python train.py --loss="mse" --encoder_activation="geglu" --encoder_shared_expert=false --encoder_patch_size=[8, 8] --decoder_width=128 --beta2=0.99 --eps=1e-08 --adamw_lr_other_params=0.002 --batch_size=256 --warmup_steps=710 --weight_decay=0.08
Rows from expert 45 of block 5 of the encoder, named by matrix and row number. Rows with one number belong to one neuron. Each number is 500 + 25 x the weight over its row's rms, rounded and kept within 0 to 999. All counts start at 0. Numbers have three digits each. After the name is the row's rms in percent of the matrix's.
# gate: expert gate (encoder.blocks.5.mlp.gate, 64x128x128), inputs 0-63
# up: expert up (encoder.blocks.5.mlp.up, 64x128x128), inputs 0-63
# down: expert down (encoder.blocks.5.mlp.down, 64x128x128, transposed), outputs 0-63
gate.93 076:518508500448486513513484528506505559443486486480486504464541512466471509548493527500569491526477456516508485534518526520490507530476527494478452512490512500476505543548535466510474524487466493
gate.94 046:490462517498503491530462484497479482502465490455493506469511505502501490573480515497525477510508505455490523503493499540462495494501593564508499505516535556489454480515472473513519541472471490
gate.95 085:540502483505515513533530506472494533484529507464501473528473520493505497534519471514484462580524509487511482508511486472475520493527470519477448530505482518521516467519584492532504456515492493
gate.96 054:495527518476521480531481494497468489455493495449485510501510498526459516524520545494459509465471506538515529505513532541541510530543453479521487461532483527511538508567493452521485490519495525
gate.97 028:535508475507506470541472492497459499467529496457514508483532482483498506471530447547532473494485476525515475526490510486483495498551491494558456528442545513508531521519512509522510495521486519
gate.98 054:513499549511461506502467509546494520495516471507500459537511464501478524498500491504527502489537524465490527474475492478471512481462509492514522485499525521503529550452484506508550529480499497
gate.99 096:524487538479516485493522500514510526439469487461482479490496476516526539539489519483501478440502458540500509499530424499502524488496540515502501517513505511472498534507502545489479502500481586
gate.100 088:500529486538543484492493495474481455507478501474524490467511503539483475469483497490496530491507523460486493499522524494478475522526555490477506505486508480486525499475495509522467540487491514
gate.101 037:475500526483457536547490510548549467485529522491501507455489498451521504510522510510489513481497484476481500488517476502495479559494505507489449483508491532482528480507526478532439488489486471
gate.102 131:525477513509474466499510468524561551482503542484479546526488553536486508548509517471461484541503463505514512513548477532542493478504494466490465462510526484458485478501528500471455493508509486
gate.103 057:482455457531523489459449512457506492498551501475499514479523487520534481497509482506517455516504506478527525507477509525503517514466509506523518476485512488483528498518469526522519519491489494
gate.104 100:471507464516471514545509531518517522497500490525504521526460504496497501535500477509477467482517479496548469444510442523469567520486494520544453506482506519468496504457509524484526537511481479
gate.105 042:488463518504555484535509538514498492516496502461511515499521500458505522531498464509516513506515500531485541495505490509468509469480535536459488516485460493514479485502502504512497506540472549
gate.106 091:535497449496513531497501507485486503499530518478463506472519494469483501481472520514517468471527512488489495515524518490463538514462494510504487470511513457543518506521488469524499553528482502
gate.107 099:518492497464471448499491520478466477490501505455501515513507513535526515512505497485512506519553496427437489502494508477461474498488510538508467538511470516476523510462493452505493539485481530
gate.108 099:492467481453541494523501525525545487488500498538449526505500523510476535511454524526508485516461495491523441509468487458537473484486537470500462490510527493535538517539525532513509540487488476
gate.109 059:514469525492493466546495490519518479491511514484472499528495513487480470457464509496519468510506487485537499484462498515521472498502521496459470454473515438498506535529539486500514510500483487
gate.110 091:522491499486505480519527527432508492473525512469517489503509524494459508463536551494523465517514505511539501516534458467511470494490528463505544499506530511459507516490519501497518461477504522
gate.111 055:518492495447451521545493502496515521474499516480504483461575515525510495477488509533513475478504532531472501506516501481498502500481521445482482505473525518464502510505526491461514507479488507
gate.112 118:518497482497506489481482476520494509505479469463440464480473545526518513523450464515488472548527508565516491549466501526484495486484523505499488510481494505446496509511522488502524501506502495
gate.113 100:468530485532534506517497523510461504460576512485466485505497509512498499499459445481503495502470526527536530504502490462523487489535458478504510494534511492476531495489486517471501485543508479
gate.114 108:493452519484505538534483541486513494450548515516495460508493483487492504504516425494504476467519520489548510517473488517551485575494490504541521475541512520475476507483509500509523481470508512
gate.115 124:545477482483474457500504468510518525508537478505458506534502493463498487466499485468496518490506514450484489543489499478520462518520493608517479494529517481522527507493513503467499485526530563
gate.116 100:501450483501529516470504504491494453480515487502503526464502502490471503496475491541480496496536496498519485517530519479523521495499547496476559504514497543514506495466514508475516509510488468
gate.117 130:494487509509502519490491503507480500480457463475518521510475477531540486528512500521516503486489473465468496448481546492474531525491473520499508504491493469486500470474512499523490547513500498
gate.118 136:504540530494481519505491485489551487518464508536496489473490495475520472458496498471525472521493511527463523526505492504513489496533532524483510499487512484462530512496489492485524500493510490
gate.119 057:538505520493501477513510480535550458505466481480474530503480524483509511487460516499493518516469515454477487541502496510542483532529495523454507479568516446490499510529495512499521444447521476
gate.120 086:505500483505486490527476511494527444475494495506476482470507499521474500493487540510512461514507524479508503512515492509489471464508571508472473471505557535473477472553537503467474531487513447
gate.121 089:495515543502491486488523478526462461505481519499493480489487531493501451473528525484505521499516492498515492484531505458506487520518493450489500547491488505406483477493527502524506547495497458
gate.122 057:447479500486517493480512550543517489451501487485493517513508504502482527491487546520492458497502492538479533503496445450476498505476478539519551509477512493499472519476449513503449489467474504
gate.123 121:506496505541459468470494523538515509511453497506508491499497465481530523487484466511488515455513538533504485529486456488532529495550473489498510460482486514478474507512531499521519505461479567
up.93 078:506501517509544494504513466493494490521498496533506570516505488518485521482476486513439462488520508492476510491466510505519463497515511488501556481495490474516479501463503489471498454500528481
up.94 049:481479518491477463586485491477534503464520486507478538500508492461503512542497514471525479468462466473499513497513486503494490515528554494495499505513507471474533480546490539498485527530545495
up.95 097:533496504502517496518551514520481498492533482477494444498486517510511496502501476478488478563535505494515499503534504467474494501527477505470426509502496519518510473499562487555503468499498500
up.96 057:456486515509491498503499517498481503510495488491531487495466507522498513512475538512491498501561571477491483449499498545558536507469541451464499524467510548507488465417471497547502503508524503
up.97 030:523486529441505496486510508474533465508486493436496472464517509521507513487466542495505465521513483525477469494459488450496494480483534495518560495520480470444498541489519505490487486534545526
up.98 053:506512520502504508527537489478508459492500541469504506446492500540480498510488519515510460465502521503460503527495477491470509503492523509528506514508533488466442474487489503481475508488486513
up.99 098:491528469524533513463536518604514515530520528493465478520486490517514497516526451479459537479500507526492504473498507463493516463524434480512477500485503539493495468456482513494490488537529517
up.100 079:495495517492472522484536526476494491463541499496481478514466491470519552479522502507513466510462459515508505500473503475562482462494447499465531518502504526524462488507469466489546484485497531
up.101 037:487508526502504536459472546487475529470540500531526522544474496517480542524479488499471527491520528533498467472460521483559514494504511466490511511503508500499505479553467509491544460505459529
up.102 118:470532494472531518499503539488460463479519484500528479478510424471495493431500494528551502460515533489480505500456517487461527518504514505512511519476483510534516511498451521546527498490490514
up.103 065:540503515498475548488458483480535477527518491490517458476527472533480498470490525501519500501532538508508501519492507528450530536512573478517500530493481493477515547490494487498494539504483513
up.104 108:519492479465508519459491534479480480516543511483491453511488494493508459460499455498491529521523512490504532512496498517486459530471475532491515562528450477539534493499556492563491495538540502
up.105 041:491465475477499512518480535499464489532473521527531514486519487512502505488472507503516524477525496520449514519513492482492491526487524509543523483510500434521515491499478515533500468468478485
up.106 085:451500511509455461477499513491503487466510511498535539481478537474532513502506488531481560477514498547498544519496515510522478461492494499474493453466495500518499558506497543504530468463492502
up.107 100:527509521533511473503492499467558446506486514498531547505464510445498513445513472484528539506505481472491496478514513501501481481458537515499495496460520451484524538466457503518486544514502495
up.108 099:454470467504563495509504485507499488483500520521509502499501522534493527512490524534471473519500492458487501520454508494536501456484496495535522469470530526528529496494490480510509558462458478
up.109 059:518486506485511496554481516513486520523540457476475540523524480532511515489474499524499512484534509503481508510487495479475453506500520530459502435486518483515516526493525470487479501537515536
up.110 090:527484489525523496510474470515528513512466477500497496467493490535547526523449449513498511484492512491478530510476539536513533529465514523488469501491510466478515528528479474506488518499495501
up.111 057:493532468503477486524505491495534506477492499484497484459498470463539486526482509503502507488535525497492511556496516488448511499518498542469469509504559497524463524556489525513480479517497507
up.112 124:508487527515500505505510512453521504516521495513544527491516440473498449507546554513500521456486491460503499465545521489514477508501509508507496519507524516519507507504509522491468474487502493
up.113 103:479525490516528485515480539517458498489586494475469489523506485506503515523442464520512491497478519528527500513494478453503510480513483482500534487516500481500534495500479536474478496538502478
up.114 098:500468521466445541530507556490522499489526528503488460522483515487484504516512474483507472481513538496547525510480486528531470565477505476494528446537498526487473506476504495517541495494508509
up.115 119:510503520447466462530502484496529535519517476495464519530471485492500485471501518448513521488501517429478482550492497424499477507514507592517516467526480496509536506500522522479493517532526511
up.116 103:501475482512523506486515494504483465494513470517511494478504495500482502501469525550478515490529516482527502485549514482520521516500538465466546517529502549517492484450517492469481491513502494
up.117 128:481486518507472472482508507519526478542533514510475481513531529501439511495496502447460526463512518523500548523509457533540469472508503470501501519515527520504508525527481508477524492478503486
up.118 129:498514478498545475518526518498452488510492495456534526520479495558493516526550476512486506502478481478509487523515547517540483441495480561531497487501511506484528502537511518508532498498466486
up.119 057:506512540472527484541487472493519519495494484470464544560536516502494514523466526524523494533499519464468484516489471468512492486526449479488488455541512484468480501538526517489506492508529521
up.120 094:505472468496537456484550479492497430444487506531469513512477480545511543489488502471459478479487496497478439515496487514508491476529537490477529562507473504466479496485464483486499522520499492
up.121 088:498523528501482511480509459516477456525494517524499501474491522502509450490531531474497512509504473489518503471544486482507501511498475464474520515508485517429498494465527510526504525479514462
up.122 054:539515489499522501492478500504421458482487530495458528465484521510527477517470513510540472509490484503524488508497480477454473525494555472508480511502512523476475472531470501492497532526520481
up.123 122:518478523534466458460479507539512493497447518527485490503493471483514538485468457534500504460513513538523500515480474511523545490535472496471478475479465520489478500534521475519535511468480563
down.93 084:508527529501504501517452508487514480487527519531509519482503486512540479534487486500516499436469506510516483509481516494508454522540503475466485480497517515510514485496506494486516538515518500
down.94 045:496499481473488506504495508529474502525454435556515486496505537509462498475520471517488503522501517478489472496482468489495461517538508487520562485465481462528529497509490515504497481511511486
down.95 086:481475509489526571503454532481503527473464460492526494504466544466487519491526461494512472479483525499490477546503511503506518462481500499516499523512474501503457489529521491518473513546471511
down.96 050:487536473476477500499509496512494494515506491532425500477485516477478484491456497540514471481509509523482518488511501505456487524472484569536553458476522480525489518497502494503487505494534504
down.97 028:482539479485544523505470512505473529486513472497464536479475491478507481557489501473550472486499498479464521496500528435501468498492518529511528449500496508494496489512496529483498499565494495
down.98 050:470501507529534491505508444527491504492495560482524519482480463485499531515461455537503486521533503534467519492503496505486499507534502454458534480473539507484490504447455491493541506501487464
down.99 090:493501501493516458480465489512506513527527476466490505530508464484533484527493492466486534506525497476493539493507579481484485503496486525489494504528468503531528477476488508487439476456505518
down.100 092:510478504510486488527507481510491504451516485465534510453475529513530505539481465494515493522510493526538515482540488471452517507542522492490544486503551459475524473484485510436439511518519494
down.101 036:462460470508507527517517488494499504483513504521518505493510498511578479489504529430489485474516455489546524487449524505504507490497499549547468500496503506513502507505529497513488461453487493
down.102 128:467488474474495513515511493491485513494526514505494486512448481492533551534513462503481498488487464515527479517509484472450479477474481497575492549487477521535472498505567489522517482525497520
down.103 058:497522483478553495494486503496487504523486461519479510514533455483563444464509507517517487497507537514506520483467540483475474537486491470444455494510504500510537481465495502505479467484536490
down.104 102:508499470511489517526470505500537513514508526567479501520493491464482502449507492484496536505524485476516499555506454469522488517504472494461452500498540488490463497523513493489515540474524510
down.105 038:495476451477471538530501481475515496539523504531460496507498529502520463501504478489502467444492520555538496525503507482467510493516523508470540495473547495454517500478455506499494484473501481
down.106 093:466507503488493548515481471468507472469478530426510509533482485474517521549484500503488497534498476467536495499548474509556540514529517514508464560514486476505482526489467500485552511499542481
down.107 101:533501500493503514477496463532539490525523477516500488517497531499495528495459458435485516490455468472505479537508489510493509492473500496540523518506462466548508521507464492527477527544486499
down.108 101:446502509528513550539505528498500532506513491482512470505505518491492466465538468498479525518498497488526472510529538486509529517457476471480482511451488532532507480539508494506511492566453462
down.109 063:488444517505509513492539498531490533530507482504479508497476512514465487500471456496540512467509486494542524491492457518463441474529519548481489510512454500517471524436473495490520468504517496
down.110 085:514541471502459532497511498503481492495481504467450507439445512507523513523490520496488459472515541572536491499498490492506493462489506536503549531488475487485474512480519503493526474493499516
down.111 057:506509511465504498538522512522523457497512496515481494451470451507491478501461545526479454504486538515510501510509506505509537521531537463439445493485478514469503475555502497518480518544498482
down.112 116:519527443503488559509524488533526534483490516490495486514505504489487537469478483546506481502514489514510456541476471460489468510479497473441484489523504492499494501491443492505479469500494518
down.113 111:444549543514565490497502509502546472508528480490495489524527498504490512513470535510466531451516496494455504487462515455491466498483503479518495455498464492520451481487487495504515509516505511
down.114 106:464476456522475552503498535517467498529511497480474522497471494463474534425491478498483502492476500527496474464523515542536454508484505516486481519480495475514457509543518488509528483504485469
down.115 114:508473447540499459525472497528523523517480559476518535464513468540511551492467494496508506513542490513488541447505487499468487502519505474548464500496485476488527533495512512517488499440495486
down.116 101:505423483519497492472484530496467540495476506452511502499492531525512508509526508530509479520517493522518480534507515503485491491474522507504455517515498503526491497496523467473473483496532497
down.117 125:501472508501508514498474538520497477532524507485508479531502557494519481530530500498480504492468464463518524485478487483496488447492499551487531515502514484515533508504531474488500495524519480
down.118 129:469480511518506525514538540540460505490528512519446487492507489480526514473515497483444539525535496510534515480464516496511464463502507512469506474486507526517496517489513477466486510518548496
down.119 054:517513446513537511501481500448473500511508549525519501486529505481471509545497548474482475493502519453509503504487433481465490487511508504499492476521480506480516503485539515491501500437495498
down.120 093:476466492495504502465530515496457483513509536552457517482501492479473508501531501477481515526515494498478468469533456506533520496474481525501445507504559486531477539503505498502503473480524494
down.121 094:479505494502479491494527535500430541504490468496517518535474526508476519548551507538482524476459490468521500541497494513516475504496491525501549519495497492489486498476499498492527479485486468
down.122 060:519471457509456512516436491450513475533490533485507506468478445517498514486509505521516509490472507545506464471501477504487500522521518510545471491524501522534553501544536483459512522499477517
down.123 117:467485541506486491503485487515530472510503500481552516476520494520514516501451468456466529487504522510472486495484503500466469481492517482513488536524519510490522525505468483516504468464531504