From a checkpoint of a small masked image model: encoder num experts 64.
Rows from block 4 of the encoder of a small masked image model, named by matrix and row number. Rows with one number belong to one neuron. Each number is 500 + 50 x the weight over its row's rms, rounded and kept within 0 to 999. All counts start at 0. Numbers have three digits each. After the name is the row's rms in percent of the matrix's.
After each neuron's rows are labels from the 100 images, of 14848, where the neuron reaches its largest size: "top examples" is what is common among them. Only what is clearly more common there than usual is listed. The data: aerial photos of the United States (SatlasPretrain). In brackets: how many of the 100.
# gate: MLP gate (encoder.blocks.4.mlp.gate.weight, 336x128), inputs 0-127
# fc1: MLP up (encoder.blocks.4.mlp.fc1.weight, 336x128), inputs 0-127
# fc2: MLP down (encoder.blocks.4.mlp.fc2.weight, 128x336, transposed), outputs 0-127

gate.144 093:488547540566536493478510421560433447518599509599520623493583471491518562503515445546553554458448431533555428529410420487482454515521478559466469429452436504463463428508396559526581501497452461485521573474517505481530514530512474500450550430472568531528514539533518521547533507429563510538569404551462520538518463506556547536420552452430532479505526516584510539480470649413481464385496
fc1.144 087:526478515522516413370476461485498485512358437479473558391499461524535532468539513453537539561507504559460528527487509497550504428495633532528506464510482503514426444480559531527490387479524384459492453467527469527469501559574532518488482508460442509489530418486472497472598520489563424536544482466559461553540449444528515532491507418473397480510500590445629420430579508532498497616558
fc2.144 093:497496474411540586560583509418625507508356440402462436470432440554505478504536488410404421483532497511500498527539515489466561569497504516521468536580544509507545475471544474444518585516602602571476488514513524558459510430515522527542495559479507485475562593461542486446401518554384540529424554511533498399496515519488422469561456573508504518503513512487432425496486519479498520458440
top examples: building (98)

gate.89 108:535518481526466461455442493558518415418522512492521489488529376496467510465543511590615508500527495447510555475539509499467449553606528590457503465506365416532380499501570416471511537553535510475419541576478495514550599472518577521504529494505489498523514469435446541502562542438489495550486451488416532507479479541624377459540480391425560451448538487514544520574521538527454541509540
fc1.89 109:463448467488562490534585442468374662578483546543472518551433641491556474553434536445486500516487530491468418472498460496496549490503512430597497474556605492476589525482456468472553544447460496572426458471498567400401450447490464522480523559521527478483548560557512482428495483558450415467497487512560466472521505508479601524513432570480455593516443486568555474493478455513512517448508
fc2.89 109:541576523466496469486478535474497483603534595442377454526516452514479522519448529603548543508506461518503475484475470439448522454504506501498574550530561427455549469552453492490546579495505600494618597542480453511415465491536512469544542545506565531491582395499506439468485502505542368447609542485510423451512481456440567471372479496440491434457526483559480501601506555446450436511495
top examples: building (68)

gate.271 127:447520499566573542496466472517539520548472519438513384468534495463458465504400446390504437549478441422472539594462612484572527418442528398505507552435479539468460493521513550507554553504524504480528443588500477507533432455439420556540489495466475549530542467521480443483482602377534581527538537459481475460454551509554463486402439532535403453580552499480547536570516448586455533538510
fc1.271 142:504440503527546471506516508578525593543579535499580469467545562453480463492394510398429408466497400406477512523444582546503542528441439455541555543472539499400551500440483468515518578568508467554513452595518528509616485506434435434506453518483463485544539500534524438498441528476498593524390469490473474493480527500484463534382503492528413375537478473488494439526471484604550464519466
fc2.271 110:537444407504526460535538505513485543483602466596526572537555500575487416514497471454489451513507489433494517475531500549511508486445463455451424574438430515447466482506469478525450577647558518557352571490560559607565470563467541405558468489614507444497466501501507432515424451536483491455423550518461482519485602536508540484433440439516506485509572477504487520490430524526475559413456
top examples: building (80)

gate.39 091:457514517508554381523395563519449453558472477498475512506472469563442569539473511452535494443486438468524398481447438545401518581479491530486520529558472498481440462503447478586457565436437499548541508468505468470518391482523440473498506568545505578487487490463613438539620504469534498479429536556494576514457562545482419549417501406504440491575389412487477416541493476452519431552480
fc1.39 116:467518400489528435482443510521477386558531497513448454511433411489463462537579512390466427497507402507451377512436498580516509580492517419453493508655499474504471492547518513555485448492540470497531540562476518543487491499562530476525592576525557589475525537602597528486482511527476492469524439544517541513429513549543459537588570454487388483505390540533505498528482439482502422541510
fc2.39 096:605480613546476531427570445520520539357522493410448593420569590445470469401455549502378474481485508472499524447508528467476557457548476531507506425515585441517551577433467481493511536467533513501515506439492485471487532476514532590468470372484438499459533493419356476510429436522488573524564565493512478468539494476522521469476545547543601449479533492507535494488495562543507533472539
top examples: crop field (34)

gate.48 108:507464525504478497535461595539581584580515403456423511498569517543578493583458450424497443520469476521501557576479602461538509458516532499478457446470497506503520425504533477441420590495606452488504347462471461513454449471402506462441497449431505543516522493455550637530510452527465452489496501606504542483471521509457620477478413578585520524534558539499486513555496544446480528452491
fc1.48 106:567490526520527428496549427506499471438490508537493476469470509536437526419456513563532442495513463389532451526620477500473580599440464511524562530489476486528507533486418556474568523546533534567504553503518507551576454569547409550537483559578538428577408497548527396490490626473536540469533529458477446549492497472482401597488554415504495480550482414473432520491567502514539589541399
fc2.48 108:497484493554527486509458603545453580496473421463456529479628533478473521547405450460504429488496495568575527571545522457509444561548536491472491508464550480511503376540492529486520538491425527478486366493509532517409413484451607527438418579467481544486437425415459509499492437504501499402490488490530426490438497567446633421460507459547508503461573537518434466491486519479494597460538
top examples: building (95)

gate.308 093:542418562420527616505424543515530509546549560401504502433485575534552522530425560528563503525548478572592564519490539444462491555539532503437463499420610567542587379451513497519573510483484492440535565480555456508556559427425478486485436574469532513477521500470403420466559529461480439468499524474507585566480539517480554492470555586529507412514502503587441506510527455525495455530573
fc1.308 093:540513511478490438578447572587425484454525478583506533519531549506546544519515495629566512456477450489462494465435531442560482498458516471523509509564438573495564504540481452480512550405400445490482462465499483464534458569507431483540425539531576557467437562394521484419565472505490552509512604502436496550523482509479526417545569540390526459387501514629466422539497465514533445600500
fc2.308 104:473481456578496572538569484500506587556505502543433505442504471526410524540470494385430472470507541517506502492502546643487480520537501460514504540591467489458444468509538502491507502545517433639573463455448565465484527454504570434521518480551487516502536515524516558578481539528449521352490463531587491513446526541525393632502421535503431593523482474440538519586591507482589539471499
top examples: crop field (45)

gate.102 081:511561562409457441452465376449527482390387449420510568451384496480427465525481452512475532574475501428482498549530421507479522538504594467388464492480442506463500437592512430530475475508501478420498483538529433582573556508487498464538494539426427455437493477444526567549521511485481487479492454436612533472496464526528474556514382542523447482548492496524541432474548520515459549520598
fc1.102 092:534490497436516620532492410563500516451431440459505501492445616422569484438463464455525531511490484471595482472499456533542501538436510461497504539429490492471444415408445432554556508453583489520469477554515520508515416630553588565443539506507480490582440452471533518399568513504426511481482447514593538542466397499476498476521562492503601506555450544507503523507601578557467520569531
fc2.102 102:499496573477532536487587475504531457438360447433473526462381510491481456495529506435477455518503506407447537529568511513557468544534472432432555593541560475491488383512508508491522434483400424527430497476556531584489546486463527510563519519520522403479440488424544615563529580542482487458499480428582525460428506500492461621535458554457415535531528534515468455458560568555484536530549
top examples: building (84)

gate.41 088:617517453472531394536514513507526482565500543524491518501488519488403556512551531477463420454560485482411577475451462452400541507557481446560489523520472494460509501532539521559474544491441496566559564450482474503520494455560545482438529588490529624588467502471447478499564468479498428448530544449410524474571562501533556588511486460481353425524495491527421481450531573488501462627610
fc1.41 107:561458487454563522461456454471479496558476545576408541465506400501487501550576515401590560445437438516474510439489523447505605490514475484493535415455533454498466543508487443582396456409532513550542477479488522455403501460512572483475507541468578513502488463488478503480509551485495444489495493548528446608420478518503537602461566422440458511590555554527499597431524581468383510596521
fc2.41 104:521556572560427496607549488561472431592476460458574486503537554593576494499398510513538481532524522560531457534496500466471414521463557495551530499508453541498602496578575566431516474585497483474517491479458466515515418437383500432539485553562498435453535511489469542513541463524433538569599555462561588455526486463449501451584448492448508476473558535491495493609416429487495466518393
top examples: crop field (47)

gate.196 082:569500554476462562475520577520500458485531526400590477500444520526458532554427502454534476460472502516532548518490515456470569532487472473502544555513515531473596525486551481546442487501483551470508559465440486482496504550466547468531575512555471491636487564536478500570579502503361578460470515479503471589578518514480596657558571572491428503567450475474455495517487532439539446400648
fc1.196 085:511403523515478475529431472557386510450448473486452545566548398540581546536383512469482505539430555458485433442475433501454463482530437501466463419460502522547507525501487458510567509569529469519445452547445550533520491430414555486532457463482542521493529467531508566504509536469530508547518434552401468582487516530481461637488346490382514544523555552496612559499527456506456422470511
fc2.196 104:480486491558508478549489418496410591371545497603542573556496537513555473447433462477482512469545529439489470527469461614479430532491533530479488459473477530501477408583483541483520549453471515517557451509458462511543578468533455554506479476561491400491548427490486509472448543422460467647595426539484490528547509528473499566543405465572555530444533471527591517515527492604460584456415
top examples: crop field (60)

gate.11 100:547476482487468382607580462529485532431450525419430556514410444433443413534553505446538592551550554584572594527590559552480505493533417451548517505518486483499406481505641470552438501455570510525482504547479521503528468494482516576559489595484532457511475516497566499444513486495403495482437491472506467501431514484446521561440544443555471462507471517453476608439517522551509428429525
fc1.11 112:507545504440570544375452552467471514541556422601517549501607548502523519446496540527519418537435503488466472537395491511524475456470481511425486473446588505538544462555423509516550510583436505430484513482485519491529486482582484470449523373561411499515578500592463575501509550491558451514585467576463426564595514449567503390463527559479525525477518540523489425485472494404450549453475
fc2.11 101:576517482552509412593599481498477567520479508424486494492411436442512476503564537545668450480521401497493562492589524441520440501537431518514532474515531460491517555442519440486486565514438501557498388519493494544552411515514421486482579523539495523479460484507608587420526465514452507484492523540414491475418536460448464559559488518549419519471497482417551488483496473524528456438641
top examples: building (87)

gate.292 124:473435476456491493543529486397484444520511482450565530513483488598535589467454505479455439506569557488441488650472549523494509628503514480517488563462484543480458520548489460533491509413528493534520485556596477473500486428476426492465544429556390488530435470456504479568486494520458395495520519507488405560492491503564506489524552434382536549441478605581513584528552530601615515465530
fc1.292 093:503513547436430509521472454398513423487524496428471440519512501501474508510473493492510446410521500525464433502489489549511503627516448423518585532420468477515434528463507395540489549458535521497537477524639505505468460393594452459510429438542472498509518493458500517598414429521406409473508530471413406537464552487531489473543495447385563560500507599529520585523404531538551505480475
fc2.292 097:473537539576482527446503551603480569494466491538452522443476508411513414477496477536541503547424414449509522391503464494486490391478552559448472447537493505528542435458573551441533454490502464478476547435376540547531528549498571496546530546481535511484579508582456501431589538502575589523522465511550606470489500508437489510470453552584420464512513382432512401476526469478375502536516
top examples: building (79)

gate.158 090:481482545542513530534481495523506441484444388419511552469511490470494527510389480415473533561451440375503508548507557484457538428572526480399453462540472507493429465422553427515532624373543542483396472556465549490500454440507396561409486546400471446519535455505479484493573504432500568550516461523538542468492519560495484543464449543433530532505514525565517549591510451507455557575478
fc1.158 120:514507428506475394540546536526512497474475525555586514505495411516507495449497540578504515472489439448513458495491544407656419392477504474523508435581511519443582482487473526431513492564425469485548502459533536456542427567648432437449435449569560484568400577525552538498446539488451499490508538588526517532495462426492514533545502459417458527488565510575477519566488497517507606518539
fc2.158 123:507441500521434356492509526550480497546478512629527492492561431436466593507483431548468458442519465455581423477508551472585453487489526495543508428542552491401531527496466503401526468608478531484537494509506562516553463603576494440472468422568548560527442477530542560441488528497419502505495548576451414575506537484458443477505513487430487540428521501592541466493562457452529531526625
top examples: building (99)

gate.294 074:455554520550429553552490604481542471568425586485515515451550580548456532517457498464468493457519445568531481553532679420485453444474483502483509585507505593414535448496489526434415579526548478565495556552446540455535511549407458431481542558539530411603517517437517483497563528493598409417540503513477514490482493556527517479415552462519513476563523477457476514465530539460519551426482
fc1.294 087:538483513516556458455585499461560523459468574448555482493499513517425478479322425459462459474535438550553534450470467504511495551412491456472569539480568489494526481557504453532526489556508418536407575496428530511536586531562456462559497432542536493394508474503501493601462534475452518519447637441504457511528523571430487605425473475483545469498588535525442425388502503532502467453466
fc2.294 087:480559577591463515517571452392438462551479447469534470570514550445488518523508461480485474523549500543502460499511547462551515521513386529534519507462483445507529515424518531436525410496384442463360471464560573509472568572524474468625449488497496598440459505457496588532423534550542472551501553560511448459522506434444502524439480529553504594464601570452455551443516518421567515460472
top examples: crop field (33)

gate.280 079:488442561429514469411554527574509530548493493476511470512417439570481565459431529469542458406527513443538532496568497445566562572508518580479568567483527562484485403454478493548546505556464514601495568448569455448544468576557563399482467532586549601476558498441499494423595506447505469416461535568495524493408529578520466559479522517531538494536429439560487457518527443520527556437562
fc1.280 081:435593435452426452483494516528479544474525467395558499519596553452529441515504516569459497490527512500471417527592443504504421490404507444516511628591486472517482447499522475567542493464527467516449528487449446515491508460487474430384478467517417449502556594526463504398478481510453582462492491504526512528598503541468534539521507551530596417597393545556518416539528518478547565442572
fc2.280 094:575439418464468434474492571456500490518577597476555549444380538501485537421564517525576546459498454493479517552440520448488561480501507594457530416515498590501396454506500481579453459506441482429496514480476518486474497427567510513479501457477544588468520435566443508422587412448480551577481514564530481526461483464570516500583542516419480498619575487456536627484502483459474536455446
top examples: crop field (58)

gate.278 092:565470462498475541505458503510473469536481472530542481509556496539511508485529542450524437365453551576508560614474526527445539508512540581534557551441500588499558426456548534518524477491532482524533589503528467465474528532476569403514459436531492528533506547478463514390472475513568593451477648562579548594432463570501504431469561501547520468420500507416445511483570563540405428537590
fc1.278 087:490424534564459481530532520442553563478495510536553518566429537484514522399524560552454470460430540471501500526544600542408417596524430486553469450430403538495424540518568547485540516547562508500515527577468543575516512496508529504538471474479466596494442503465411455437421533439559561557568514610441414524498573516485497424525466472458521544499464425400509445515485529499416394499548
fc2.278 087:483494519490438516518429498560569521517496506458550554554474507484441528538501508532634601646571403462446501574522488483512517517506430442477412465569496444537494476504516484491510530516492521580479447474481453486521531543461418552510560501455589493613506431509541450482519582499485406416504472525516474510513477566625511594440486499426513529549594442535593422580453517563554479545489
top examples: crop field (42)

gate.318 072:488487544483543434422550458586510439436402540488547541484490504525493517394463558586490455482483487435435583588630535471516568495527519495546527545524503548588532457533571496569527460491447412553503523504570430581534537557518481499497447555473450572525488549497532507451634543555547533486428556518460495440535454503538496515431548560479400484425431490493458428420611460509500523503472
fc1.318 116:354491479504548547426544562552528555477525529512376508494548435504510479572571473450526509518507548466493403562434413478502506654472496502505490495477616458477585508496495465527520414398525535573520606535493537506496521448515486554518468470511490520461569421507469506508475513432425476541470526473448540587472518511554456581578496524468433460432603500522440462446508499416408531500493
fc2.318 114:653529483479449449596453501424467409570517410461576485524486577497500486371373490555531471506501476575551575520564525527472492408472504572500506533526427526525438474493521548491546597577460458518471472459433423508543459557422508483469495470471550464544413494540470508511486496561551535450495478536549506427538484462502515422417497512561490596572455516456567540515520481562529542420531
top examples: crop field (25)